Weights of a small CTC audio transcriber: 2.46M parameters, log mel input.
Rows from block 2 of a small CTC audio transcriber, named by matrix and row number. Rows with one number belong to one channel. Each number is 200 + 40 x the weight over its row's rms, rounded and kept within 0 to 999. All counts start at 0.
After each channel's rows are labels from the 100 clips, of 14848, where the channel reaches its highest value: "responds to" is what is common among them; "loudest" is the band of the loudest frequency at the time of the peak. Only what is clearly more common there than usual is listed. The data: short read English sentences (LibriTTS-R).
# convs0: first width-5 conv (model.blocks.2.convs.0.weight, 128x128x5, each kernel summed), inputs 0-127
# convs1: second width-5 conv (model.blocks.2.convs.1.weight, 128x128x5, transposed, each kernel summed), outputs 0-127

convs0.86,150,187,202,205,192,190,202,172,164,194,244,211,257,145,208,172,174,207,189,190,204,200,233,206,152,213,209,200,194,201,190,199,272,70,203,202,195,216,183,222,214,195,201,316,199,199,305,166,176,95,190,162,210,142,213,30,198,140,203,199,181,191,157,201,200,192,198,199,208,198,183,146,168,291,204,194,150,257,200,202,260,247,297,196,218,218,74,232,212,206,191,176,197,197,160,140,208,126,200,200,154,195,220,199,229,231,189,212,196,186,215,198,207,198,201,306,156,200,196,185,205,214,206,198,206,156,236,197
convs1.86,205,199,199,199,221,198,198,218,195,204,200,202,195,193,199,200,163,200,199,212,212,194,193,196,61,199,153,82,218,252,204,189,200,216,175,198,117,189,130,187,207,219,201,194,312,203,198,178,271,199,72,286,195,210,203,253,202,198,216,205,125,202,199,186,125,229,166,230,183,195,190,202,130,203,192,174,193,199,190,199,237,214,224,68,197,184,244,165,202,219,184,195,180,180,139,243,126,66,245,215,214,190,104,199,241,111,196,194,172,208,227,183,210,200,168,192,201,273,190,198,197,217,177,199,207,196,197,221
responds to: voice: female
loudest: 250 to 500 Hz

convs0.85,202,201,210,220,169,178,202,200,220,125,131,258,201,179,202,183,183,180,279,80,284,228,160,202,151,202,199,237,203,135,203,240,211,200,193,224,202,168,100,196,202,203,204,125,200,152,124,187,200,189,195,187,255,208,186,194,219,181,133,204,165,193,189,200,211,213,201,223,208,220,208,225,33,247,201,108,208,201,168,200,204,184,225,206,180,226,221,192,212,164,181,197,216,134,164,199,203,191,202,188,200,200,117,190,195,203,129,216,119,214,185,187,193,233,349,203,182,152,205,147,249,159,220,204,204,275,216,222
convs1.85,179,183,201,200,146,201,204,200,201,293,264,193,222,155,224,204,200,194,71,217,223,197,327,185,228,187,192,212,176,172,132,165,201,175,186,262,98,174,196,115,175,184,202,190,243,200,210,226,195,201,196,202,170,102,200,227,211,197,291,214,308,174,255,245,200,204,203,174,210,198,166,207,234,221,168,224,141,199,201,253,178,201,176,199,187,202,245,214,198,196,163,184,217,131,245,149,253,307,235,212,149,206,219,237,166,214,219,200,177,96,205,200,144,172,108,200,207,220,212,217,129,199,194,234,203,200,194,208
responds to: voice: female
loudest: 250 to 500 Hz

convs0.18,201,201,205,196,77,203,272,207,200,203,236,227,202,185,198,187,203,207,222,145,210,200,200,198,163,216,187,242,200,200,253,200,194,201,201,152,200,152,195,198,198,194,178,318,201,68,197,173,200,114,214,252,224,202,181,212,228,187,186,208,199,155,189,200,201,218,193,204,204,220,240,196,133,199,201,198,173,166,218,256,213,190,201,230,190,246,187,200,203,293,200,198,207,199,160,157,200,185,196,163,185,198,291,195,200,200,200,213,199,203,170,0,200,200,310,202,210,206,183,191,275,217,200,200,202,58,200,211
convs1.18,202,200,197,195,263,189,198,197,202,199,258,87,205,187,199,220,198,203,135,218,175,200,216,202,236,194,265,102,200,235,201,197,201,217,162,192,28,142,197,193,228,189,201,204,246,343,201,189,198,238,201,207,191,195,198,171,275,200,88,202,212,220,245,197,172,141,209,200,205,201,117,200,243,206,244,157,193,150,199,144,202,200,195,226,222,202,202,193,149,199,155,113,68,217,206,208,200,195,199,279,199,200,198,208,137,173,221,177,198,188,200,210,195,201,180,205,198,198,202,204,170,202,202,183,198,191,201,90
responds to: voice: female
loudest: 250 to 500 Hz

convs0.63,198,199,0,200,197,211,214,204,231,178,138,200,186,203,165,200,196,202,186,190,193,214,199,200,121,206,202,206,261,192,185,199,193,220,194,215,264,211,252,200,183,208,194,119,271,203,200,200,201,158,208,130,225,206,203,116,226,169,152,200,200,198,201,199,196,199,201,229,180,161,217,232,201,205,200,202,215,362,181,194,218,172,200,248,200,231,219,205,199,102,211,199,228,224,148,203,208,251,200,166,148,200,100,174,224,200,206,202,170,243,199,24,224,210,238,196,199,204,212,190,200,205,200,199,190,259,200,201
convs1.63,204,200,198,183,197,226,287,196,229,180,161,199,153,198,158,212,198,200,204,262,217,201,203,200,218,205,184,237,199,156,175,209,314,192,234,225,191,212,209,198,202,188,207,66,144,102,199,200,201,318,174,208,75,187,208,172,142,180,210,194,200,217,194,199,231,266,200,171,202,200,131,151,202,133,160,203,111,0,220,256,197,194,206,165,200,200,198,186,196,223,200,187,177,161,199,198,196,198,198,166,190,201,200,197,192,200,243,205,218,164,172,200,132,188,200,208,204,197,204,203,157,200,199,199,232,146,184,240
responds to: voice: female
loudest: 250 to 500 Hz

convs0.68,176,67,201,199,193,207,200,209,194,200,199,201,187,202,206,200,199,143,199,205,198,93,0,201,207,200,188,197,198,203,177,194,184,203,214,208,225,194,176,154,204,198,199,210,200,197,145,210,200,193,174,254,184,209,172,203,197,203,188,198,253,204,198,200,209,205,228,202,171,231,155,200,176,268,149,177,198,173,191,107,184,213,200,196,179,158,162,199,200,211,206,202,199,182,172,201,195,200,200,164,217,200,205,244,196,286,159,118,227,132,199,204,201,133,166,203,213,201,204,171,212,259,195,212,203,161,200,199
convs1.68,203,178,196,204,199,203,200,198,200,152,150,181,184,231,206,189,196,237,199,235,221,187,88,201,155,204,196,156,206,214,199,205,217,206,227,198,203,206,201,240,185,208,199,179,198,199,203,238,197,197,206,250,198,202,197,224,196,199,304,195,165,201,200,201,204,199,162,220,227,108,198,213,162,199,203,200,185,197,223,220,204,260,211,211,200,85,201,136,208,123,219,205,213,197,185,231,301,195,225,203,334,200,46,187,201,157,249,281,193,198,203,197,267,198,251,15,202,278,199,196,239,219,200,191,217,224,218,226
responds to: voice: male
loudest: 2000 to 4000 Hz; 4000 to 8000 Hz

convs0.4,210,188,219,201,201,176,198,221,199,205,111,200,183,154,177,198,199,158,175,195,207,137,205,195,202,196,199,274,182,200,175,196,330,199,218,191,191,167,237,239,195,197,185,163,196,199,192,109,200,227,148,93,195,0,221,224,189,176,201,200,140,202,217,199,202,177,133,200,204,126,252,144,108,296,217,200,160,234,216,206,195,159,188,198,201,179,188,201,288,200,162,189,207,223,157,189,241,197,191,210,184,200,196,171,201,288,199,182,194,183,161,144,198,199,196,199,166,199,207,200,89,191,200,194,223,223,199,197
convs1.4,199,181,209,89,207,205,218,227,201,227,202,200,198,201,205,196,181,192,217,205,204,357,199,226,188,145,201,110,212,199,230,190,200,208,200,200,190,199,200,200,211,226,217,183,253,193,282,205,289,200,200,195,199,206,203,201,199,200,236,203,201,192,229,231,193,219,37,265,200,197,200,214,159,212,269,168,202,198,179,213,156,200,199,184,192,222,235,199,101,207,212,205,187,200,35,244,198,180,238,196,267,217,200,187,202,90,199,198,143,291,225,200,200,204,217,213,205,228,198,111,205,124,198,206,197,210,204,192
responds to: voice: female
loudest: 250 to 500 Hz

convs0.42,157,199,191,211,201,191,147,222,200,128,157,185,141,199,265,203,188,191,250,182,183,195,192,394,237,211,195,187,181,234,200,208,200,194,200,143,227,236,246,223,227,209,193,197,202,198,239,231,201,218,134,195,164,198,162,202,199,192,218,231,213,227,270,202,212,174,200,198,201,202,186,246,214,153,275,183,210,92,119,200,112,200,207,176,201,147,159,150,261,200,207,210,162,199,200,160,298,222,200,295,190,200,29,148,181,197,201,144,198,184,216,196,200,201,181,202,205,228,189,187,146,172,210,218,233,179,192,200
convs1.42,123,200,200,205,197,208,66,147,165,200,197,195,200,184,200,186,201,200,168,186,186,200,201,199,198,300,184,225,158,185,202,189,151,200,201,174,202,0,199,201,176,217,199,213,197,236,270,151,197,200,211,197,228,255,196,192,197,211,200,188,201,200,101,200,199,198,210,195,150,200,199,210,184,197,59,187,202,201,202,201,200,219,197,223,200,244,205,199,195,199,210,200,203,197,177,149,191,268,200,88,200,202,206,200,204,185,221,85,204,200,188,203,197,199,197,201,243,198,196,206,111,200,201,223,332,203,253,162
responds to: voice: female
loudest: 250 to 500 Hz

convs0.74,203,191,233,200,203,225,222,207,237,180,214,152,224,135,210,206,203,80,199,186,207,201,157,178,213,174,200,178,154,287,146,201,214,198,193,199,163,179,219,202,272,166,203,204,207,204,201,212,210,230,275,204,186,153,208,263,251,264,205,194,193,195,198,200,222,237,205,200,200,201,164,195,168,124,201,210,83,391,200,175,138,244,210,193,238,196,131,205,12,177,227,210,201,190,204,149,200,96,202,230,235,210,202,200,211,209,201,207,206,208,223,198,197,197,200,197,166,201,231,133,220,199,195,200,201,220,193,200
convs1.74,200,194,204,198,242,92,121,202,156,182,194,228,204,195,231,210,206,206,158,197,155,216,203,180,194,202,193,277,228,166,172,174,198,200,203,188,202,139,221,221,196,200,179,297,200,96,183,172,162,112,189,198,247,193,196,308,260,177,213,191,226,196,220,152,183,200,196,208,193,261,227,187,307,128,207,193,214,0,165,175,199,169,224,252,199,199,240,224,188,202,207,243,204,200,200,191,211,222,140,198,197,201,199,203,181,200,200,185,197,141,146,202,199,231,194,198,200,200,155,199,200,199,238,67,201,190,197,218
responds to: voice: male
loudest: 250 to 500 Hz

convs0.92,55,188,214,191,206,206,197,201,208,209,201,176,190,196,194,199,191,170,176,203,203,200,187,204,198,173,172,113,202,212,170,152,207,251,142,255,191,197,111,228,217,185,82,200,200,204,59,200,197,198,160,193,219,178,177,196,200,200,189,206,159,199,245,137,194,202,195,254,209,202,200,195,193,192,165,200,201,219,188,200,173,186,201,200,196,200,188,123,223,219,191,164,195,200,201,132,217,228,220,182,133,200,60,165,125,186,212,202,222,173,172,199,201,224,185,199,192,201,175,192,318,161,28,197,190,197,207,136
convs1.92,240,196,237,210,195,198,191,172,177,174,199,284,267,182,251,195,179,201,210,176,162,226,195,195,207,233,198,195,200,190,189,211,197,134,268,164,200,190,206,215,236,227,143,345,193,196,199,152,195,195,260,193,207,216,271,150,196,150,177,223,251,195,257,210,246,124,197,145,210,160,207,155,201,62,241,207,253,162,232,104,164,196,204,266,211,205,113,202,189,201,202,215,200,200,208,223,252,201,201,257,199,183,259,204,216,170,198,126,260,268,198,195,216,207,235,176,202,311,243,246,234,201,213,169,211,180,288,153
responds to: voice: male
loudest: 250 to 500 Hz

convs0.47,207,117,290,200,89,204,200,226,181,199,137,206,200,144,227,217,163,212,173,201,210,201,147,186,199,206,195,196,229,200,223,200,107,203,203,229,70,199,199,153,200,213,213,202,148,198,201,181,199,210,190,227,207,201,182,191,233,203,201,235,183,193,200,86,210,194,106,200,200,157,173,198,200,216,127,257,199,183,199,197,199,202,127,237,146,213,200,185,0,195,206,189,105,222,199,187,324,145,189,224,230,200,222,212,186,192,202,166,195,206,199,193,210,157,199,207,202,204,200,249,193,213,204,151,199,207,201,204
convs1.47,212,149,202,163,199,209,186,210,200,196,197,200,232,213,201,202,162,200,199,238,265,151,201,199,212,272,198,193,269,254,195,193,204,239,135,209,197,303,198,204,199,219,207,246,196,201,191,191,203,213,199,187,214,259,203,230,231,135,198,199,205,173,212,278,201,201,199,277,337,330,229,129,201,224,186,197,201,200,195,193,203,203,238,201,258,197,251,192,329,217,200,204,200,227,207,204,70,195,193,294,227,224,239,192,230,228,176,199,196,201,175,182,307,258,207,191,282,194,139,195,215,202,179,217,184,190,129,253
responds to: voice: male; the word "that"
loudest: 500 to 1000 Hz

convs0.30,200,249,207,201,198,216,176,191,155,198,62,164,201,201,203,224,203,196,177,199,290,199,197,176,188,194,201,200,187,189,212,144,120,195,225,200,213,196,201,203,218,143,367,179,136,201,201,191,197,201,196,200,157,202,239,32,221,202,254,200,167,222,180,201,232,200,91,138,79,209,196,192,208,199,185,203,212,214,216,280,235,200,217,252,184,211,144,196,208,203,171,205,209,204,170,128,295,174,192,191,200,201,178,200,192,166,188,201,259,190,191,200,198,199,192,200,202,158,198,286,201,201,198,201,216,204,286,199
convs1.30,196,193,170,192,204,215,242,242,201,196,204,199,204,264,223,202,0,192,205,190,200,213,195,199,205,198,206,184,207,198,203,173,299,199,199,200,177,186,194,202,196,215,188,196,253,205,200,135,198,231,196,237,200,204,154,234,230,199,230,202,216,196,202,228,134,258,169,275,200,199,192,204,196,254,196,195,198,190,195,223,111,242,211,191,201,79,226,216,232,321,212,199,235,206,226,206,221,163,214,207,192,174,221,183,292,184,202,193,194,235,205,198,210,233,191,238,109,202,297,206,240,195,199,220,200,208,200,191
responds to: voice: female
loudest: 4000 to 8000 Hz

convs0.84,153,208,208,195,197,210,216,205,200,181,116,223,209,134,205,272,208,194,252,173,233,163,205,200,130,200,175,224,284,200,196,200,186,199,208,199,241,200,198,197,154,222,204,184,294,109,194,199,200,119,216,145,233,241,191,199,212,110,236,265,284,161,190,200,192,200,217,195,129,223,216,303,230,247,186,199,180,216,175,208,199,211,46,254,200,230,199,200,199,201,200,211,211,205,201,209,190,201,148,126,221,200,205,186,230,198,200,198,205,195,194,13,150,201,204,199,195,177,234,160,218,221,191,200,206,196,200,116
convs1.84,198,200,198,201,213,201,200,197,195,201,255,186,193,169,201,197,188,248,137,229,200,200,200,200,271,201,217,200,141,166,143,199,299,200,232,200,197,166,201,14,199,189,200,196,200,209,201,159,202,256,196,218,113,184,202,193,73,0,197,128,278,209,200,200,223,198,200,214,219,195,169,200,200,198,199,199,199,187,201,199,220,175,197,201,232,188,174,196,202,202,194,181,139,208,200,199,200,188,175,201,199,201,200,204,202,199,238,200,215,200,202,76,200,199,200,237,201,200,207,193,203,201,200,201,201,177,204,216
responds to: voice: female
loudest: 4000 to 8000 Hz

convs0.118,132,210,340,200,264,193,184,202,189,240,204,201,231,181,195,239,200,301,133,220,192,223,215,254,206,234,222,256,221,200,186,207,203,251,177,229,219,200,179,220,291,188,176,204,153,225,189,199,147,201,179,197,191,182,214,202,202,200,197,184,137,240,130,216,144,203,200,223,204,304,200,222,201,210,251,242,188,204,285,199,42,175,163,220,194,147,199,143,235,287,173,223,193,200,258,195,198,203,204,190,258,201,197,158,211,146,201,190,120,201,182,200,201,274,263,238,204,199,191,260,203,162,240,240,153,138,208,232
convs1.118,211,215,131,173,145,200,200,161,168,113,198,132,95,259,104,205,200,171,225,207,201,200,184,199,158,153,231,200,139,200,185,115,133,204,193,115,195,203,217,227,172,199,204,199,209,201,211,204,237,199,63,168,190,209,109,197,191,188,202,200,177,203,156,173,176,225,198,197,243,76,248,190,195,223,200,177,232,202,133,125,185,226,140,301,200,251,224,182,120,88,182,183,199,171,239,192,192,200,174,202,161,204,227,196,207,255,202,175,232,204,221,205,182,167,159,199,238,196,197,194,211,202,192,204,200,152,249,162
responds to: voice: female
loudest: 250 to 500 Hz

convs0.5,232,183,153,200,202,97,198,160,180,200,231,199,199,202,186,211,199,225,206,200,213,179,202,200,198,261,200,280,202,140,257,200,192,195,191,200,262,200,200,188,221,232,229,311,164,221,105,224,173,192,204,116,195,200,171,197,179,199,113,302,238,276,199,213,188,191,183,192,195,135,196,188,294,199,266,163,200,214,189,187,243,181,271,188,216,142,201,199,125,170,139,215,200,325,192,193,200,192,198,174,198,200,244,230,69,201,187,200,165,145,211,158,200,198,208,306,144,200,199,193,200,178,256,171,205,228,217,196
convs1.5,227,257,200,190,200,248,204,263,198,269,197,201,198,200,204,141,206,199,199,199,201,290,184,182,199,188,210,163,200,195,201,200,208,204,202,194,202,230,202,200,204,201,246,158,191,218,213,203,200,202,180,163,167,191,216,185,206,202,239,163,61,143,211,198,200,206,71,192,218,211,251,191,199,93,199,191,202,122,207,201,198,210,237,221,182,200,283,200,217,183,196,155,200,96,18,238,200,206,193,178,241,194,198,285,200,200,235,210,222,276,179,176,200,171,125,142,222,235,202,184,245,147,157,206,131,263,210,240
responds to: voice: female
loudest: 500 to 1000 Hz

convs0.66,207,184,205,171,159,204,157,203,115,200,180,208,210,219,180,224,202,243,200,178,201,246,198,171,237,159,192,199,187,199,239,199,211,200,192,114,194,185,186,199,197,200,202,200,200,190,191,131,200,202,191,252,89,214,200,195,203,167,199,245,45,106,127,208,256,200,202,205,286,202,213,200,193,196,209,207,203,199,193,219,238,200,200,195,205,205,173,201,230,176,244,126,168,0,175,190,202,217,200,193,223,203,256,170,173,203,202,224,135,214,198,237,187,207,225,198,108,208,209,152,181,198,197,203,213,205,191,221
convs1.66,200,194,242,190,178,199,182,202,209,214,346,200,166,194,192,198,200,106,179,64,185,201,200,68,198,192,231,210,225,142,166,200,199,185,196,193,220,204,245,220,169,199,160,220,179,215,201,197,230,218,181,205,199,160,251,257,124,177,151,215,236,426,196,127,184,189,201,203,200,186,182,167,176,203,183,198,212,195,212,195,188,199,185,209,189,199,218,224,165,218,196,200,161,209,200,187,207,190,207,201,201,121,223,200,187,192,195,175,195,202,268,171,244,200,187,194,183,287,229,306,219,204,214,184,193,182,184,189
responds to: voice: female
loudest: 250 to 500 Hz

convs0.13,211,81,197,200,190,195,258,137,186,193,196,229,210,203,201,217,140,201,240,93,200,223,204,175,202,183,205,208,200,200,101,257,277,150,106,267,196,200,201,200,206,237,200,194,200,89,219,246,213,175,200,204,149,198,146,199,200,196,210,219,50,192,190,220,207,178,199,194,167,293,187,247,203,80,207,200,199,206,211,256,200,199,208,203,196,131,84,162,106,209,197,202,200,199,219,197,177,235,203,205,189,245,222,144,181,137,180,198,205,199,212,194,237,201,189,174,191,217,207,218,202,198,198,200,235,201,211,122
convs1.13,200,205,199,206,180,158,195,123,239,204,188,140,216,203,206,193,219,189,14,243,195,183,200,218,201,207,187,200,126,196,35,163,200,196,191,193,202,197,194,149,153,105,203,174,202,232,201,185,222,190,149,101,142,199,199,198,201,200,198,194,204,251,208,201,179,196,226,185,152,190,96,198,197,211,195,203,122,200,182,204,201,200,205,223,190,229,195,196,211,213,134,113,218,187,190,218,217,164,184,137,194,192,150,256,196,200,204,195,194,198,194,97,177,201,183,276,195,190,188,65,198,206,206,174,202,197,197,205
responds to: the word "to"
loudest: 4000 to 8000 Hz

convs0.113,204,200,285,200,198,198,180,192,195,191,220,184,118,162,165,200,105,182,202,189,196,193,195,200,123,211,188,197,222,205,198,236,305,189,199,188,114,222,191,182,189,203,241,207,196,196,175,263,189,70,197,199,218,215,147,212,31,245,189,192,221,163,198,199,238,200,200,200,218,190,201,200,204,189,200,226,123,212,200,201,191,352,118,197,151,254,271,177,198,199,228,208,191,199,219,197,158,44,135,204,202,200,199,154,218,210,227,191,198,195,211,199,205,199,142,217,202,207,178,194,210,200,201,201,225,212,197,194
convs1.113,196,183,215,177,202,201,242,204,195,198,0,197,181,180,186,209,194,280,206,235,201,201,198,186,229,149,205,198,172,203,200,201,180,230,213,201,219,148,199,217,191,211,200,182,212,203,234,169,215,114,208,248,312,208,213,193,255,275,203,200,206,198,204,119,181,197,199,224,218,200,198,213,199,200,200,174,189,51,197,195,194,199,272,205,120,204,202,178,190,159,176,160,232,152,194,200,244,200,205,222,197,192,236,216,203,201,143,217,205,212,217,251,189,205,151,200,232,170,181,36,183,203,216,204,182,80,200,193
responds to: voice: male
loudest: 250 to 500 Hz

convs0.59,169,199,209,200,212,203,80,191,171,198,263,215,264,197,200,199,200,215,202,205,198,166,202,192,246,201,202,383,173,191,251,200,194,143,207,212,205,74,199,205,231,127,211,198,144,200,160,191,200,146,226,200,184,176,173,210,194,199,231,202,197,231,135,203,106,200,200,201,177,205,198,146,209,273,224,200,205,167,202,217,227,181,188,188,198,185,203,227,151,196,186,85,188,232,235,205,172,243,199,209,188,200,215,204,205,295,193,289,204,214,202,140,200,200,222,262,199,163,200,212,137,200,200,163,242,185,308,292
convs1.59,197,219,217,205,211,307,239,221,198,204,211,206,194,216,222,124,200,134,261,183,134,182,66,190,199,195,222,137,202,190,237,199,231,205,205,191,197,195,200,196,207,199,200,193,189,213,202,225,226,225,227,261,200,199,240,226,231,199,257,191,206,201,207,261,220,207,129,242,173,200,190,208,187,211,197,198,200,198,272,200,199,261,255,220,144,199,279,191,141,242,201,204,201,183,193,205,174,198,219,189,234,182,147,249,206,181,200,202,201,155,260,198,225,266,190,199,33,317,239,192,260,173,73,227,162,280,201,241
responds to: voice: female
loudest: 250 to 500 Hz

convs0.107,187,198,176,199,200,206,201,206,200,200,161,200,200,203,193,221,237,198,210,195,201,176,219,184,202,193,197,204,197,214,204,197,161,195,178,202,204,135,203,197,177,0,322,195,177,200,192,79,200,202,165,178,135,158,151,229,233,105,193,201,212,175,173,200,199,191,193,201,166,199,201,119,221,162,193,198,153,240,173,221,202,195,175,224,202,194,198,193,224,161,171,200,193,201,199,199,202,179,152,201,146,200,143,219,200,171,201,200,193,190,200,181,200,189,172,200,162,186,203,177,166,211,211,184,200,198,202,180
convs1.107,144,190,199,199,201,201,199,200,251,199,250,205,194,258,200,205,65,197,166,199,144,213,174,236,215,170,139,201,211,226,217,199,278,234,192,183,163,199,218,201,201,181,200,196,235,194,201,218,276,227,201,271,202,213,203,229,227,199,234,219,208,202,199,279,288,430,200,288,226,195,199,203,200,203,209,199,198,201,199,199,200,204,205,200,199,180,250,200,215,250,184,219,239,240,311,199,199,194,243,194,298,306,200,202,247,192,200,198,200,252,217,245,200,202,249,211,179,210,228,200,197,171,197,231,207,252,186,214
responds to: voice: female
loudest: 4000 to 8000 Hz

convs0.80,203,185,208,200,206,202,207,184,208,221,213,192,184,67,215,202,204,202,201,200,298,200,200,199,132,260,167,210,194,222,184,189,198,201,224,202,202,173,200,201,198,201,213,192,202,200,189,191,199,191,168,196,214,83,207,213,199,201,206,209,204,177,199,200,187,187,153,201,214,179,258,203,220,263,199,189,0,207,185,202,205,197,187,209,239,199,217,162,192,199,194,196,199,209,179,153,181,139,155,177,127,194,234,217,36,194,202,204,197,201,153,217,200,200,200,200,222,151,195,221,201,205,356,197,197,175,318,185
convs1.80,199,191,199,199,200,202,200,205,200,200,201,200,200,213,231,185,87,198,200,206,200,310,0,224,186,200,198,201,203,200,202,265,200,232,200,200,198,200,200,200,302,201,202,200,245,200,206,203,256,204,185,201,200,208,201,200,200,200,207,129,198,200,201,200,136,208,197,322,204,200,200,199,184,200,200,200,200,200,200,199,198,203,200,178,152,192,221,186,201,201,203,201,202,200,187,200,203,145,200,205,200,356,136,199,209,75,201,200,200,227,200,200,202,217,200,193,111,213,213,200,335,179,175,202,197,200,198,200
responds to: voice: female
loudest: 2000 to 4000 Hz

convs0.115,202,109,210,212,159,191,204,89,144,188,63,216,200,211,47,167,153,204,151,155,222,206,238,231,207,213,205,199,221,243,244,132,148,236,182,230,208,218,206,199,200,214,179,277,238,195,182,196,196,142,71,226,217,157,221,185,174,187,207,210,238,253,194,202,184,205,199,143,201,196,218,190,212,218,204,278,162,204,199,187,188,201,200,187,223,168,191,217,306,186,219,235,261,209,197,204,200,175,213,200,169,198,201,223,215,200,199,200,175,204,79,165,243,206,215,126,200,211,177,119,202,224,210,203,144,158,192,254
convs1.115,225,219,261,200,187,188,215,167,196,209,204,137,152,149,207,229,201,188,196,204,199,198,197,142,208,198,194,198,199,219,201,183,280,199,220,198,197,156,286,201,200,200,239,100,202,235,201,164,200,216,180,220,198,184,189,192,216,192,93,213,254,141,193,195,220,197,205,196,262,173,171,197,201,204,199,109,211,200,195,147,200,247,204,182,107,196,210,210,26,180,198,146,0,135,190,253,201,202,146,189,231,199,199,221,171,190,190,185,133,204,197,190,189,177,198,198,201,197,166,185,216,94,205,190,183,201,217,186
responds to: voice: female
loudest: 250 to 500 Hz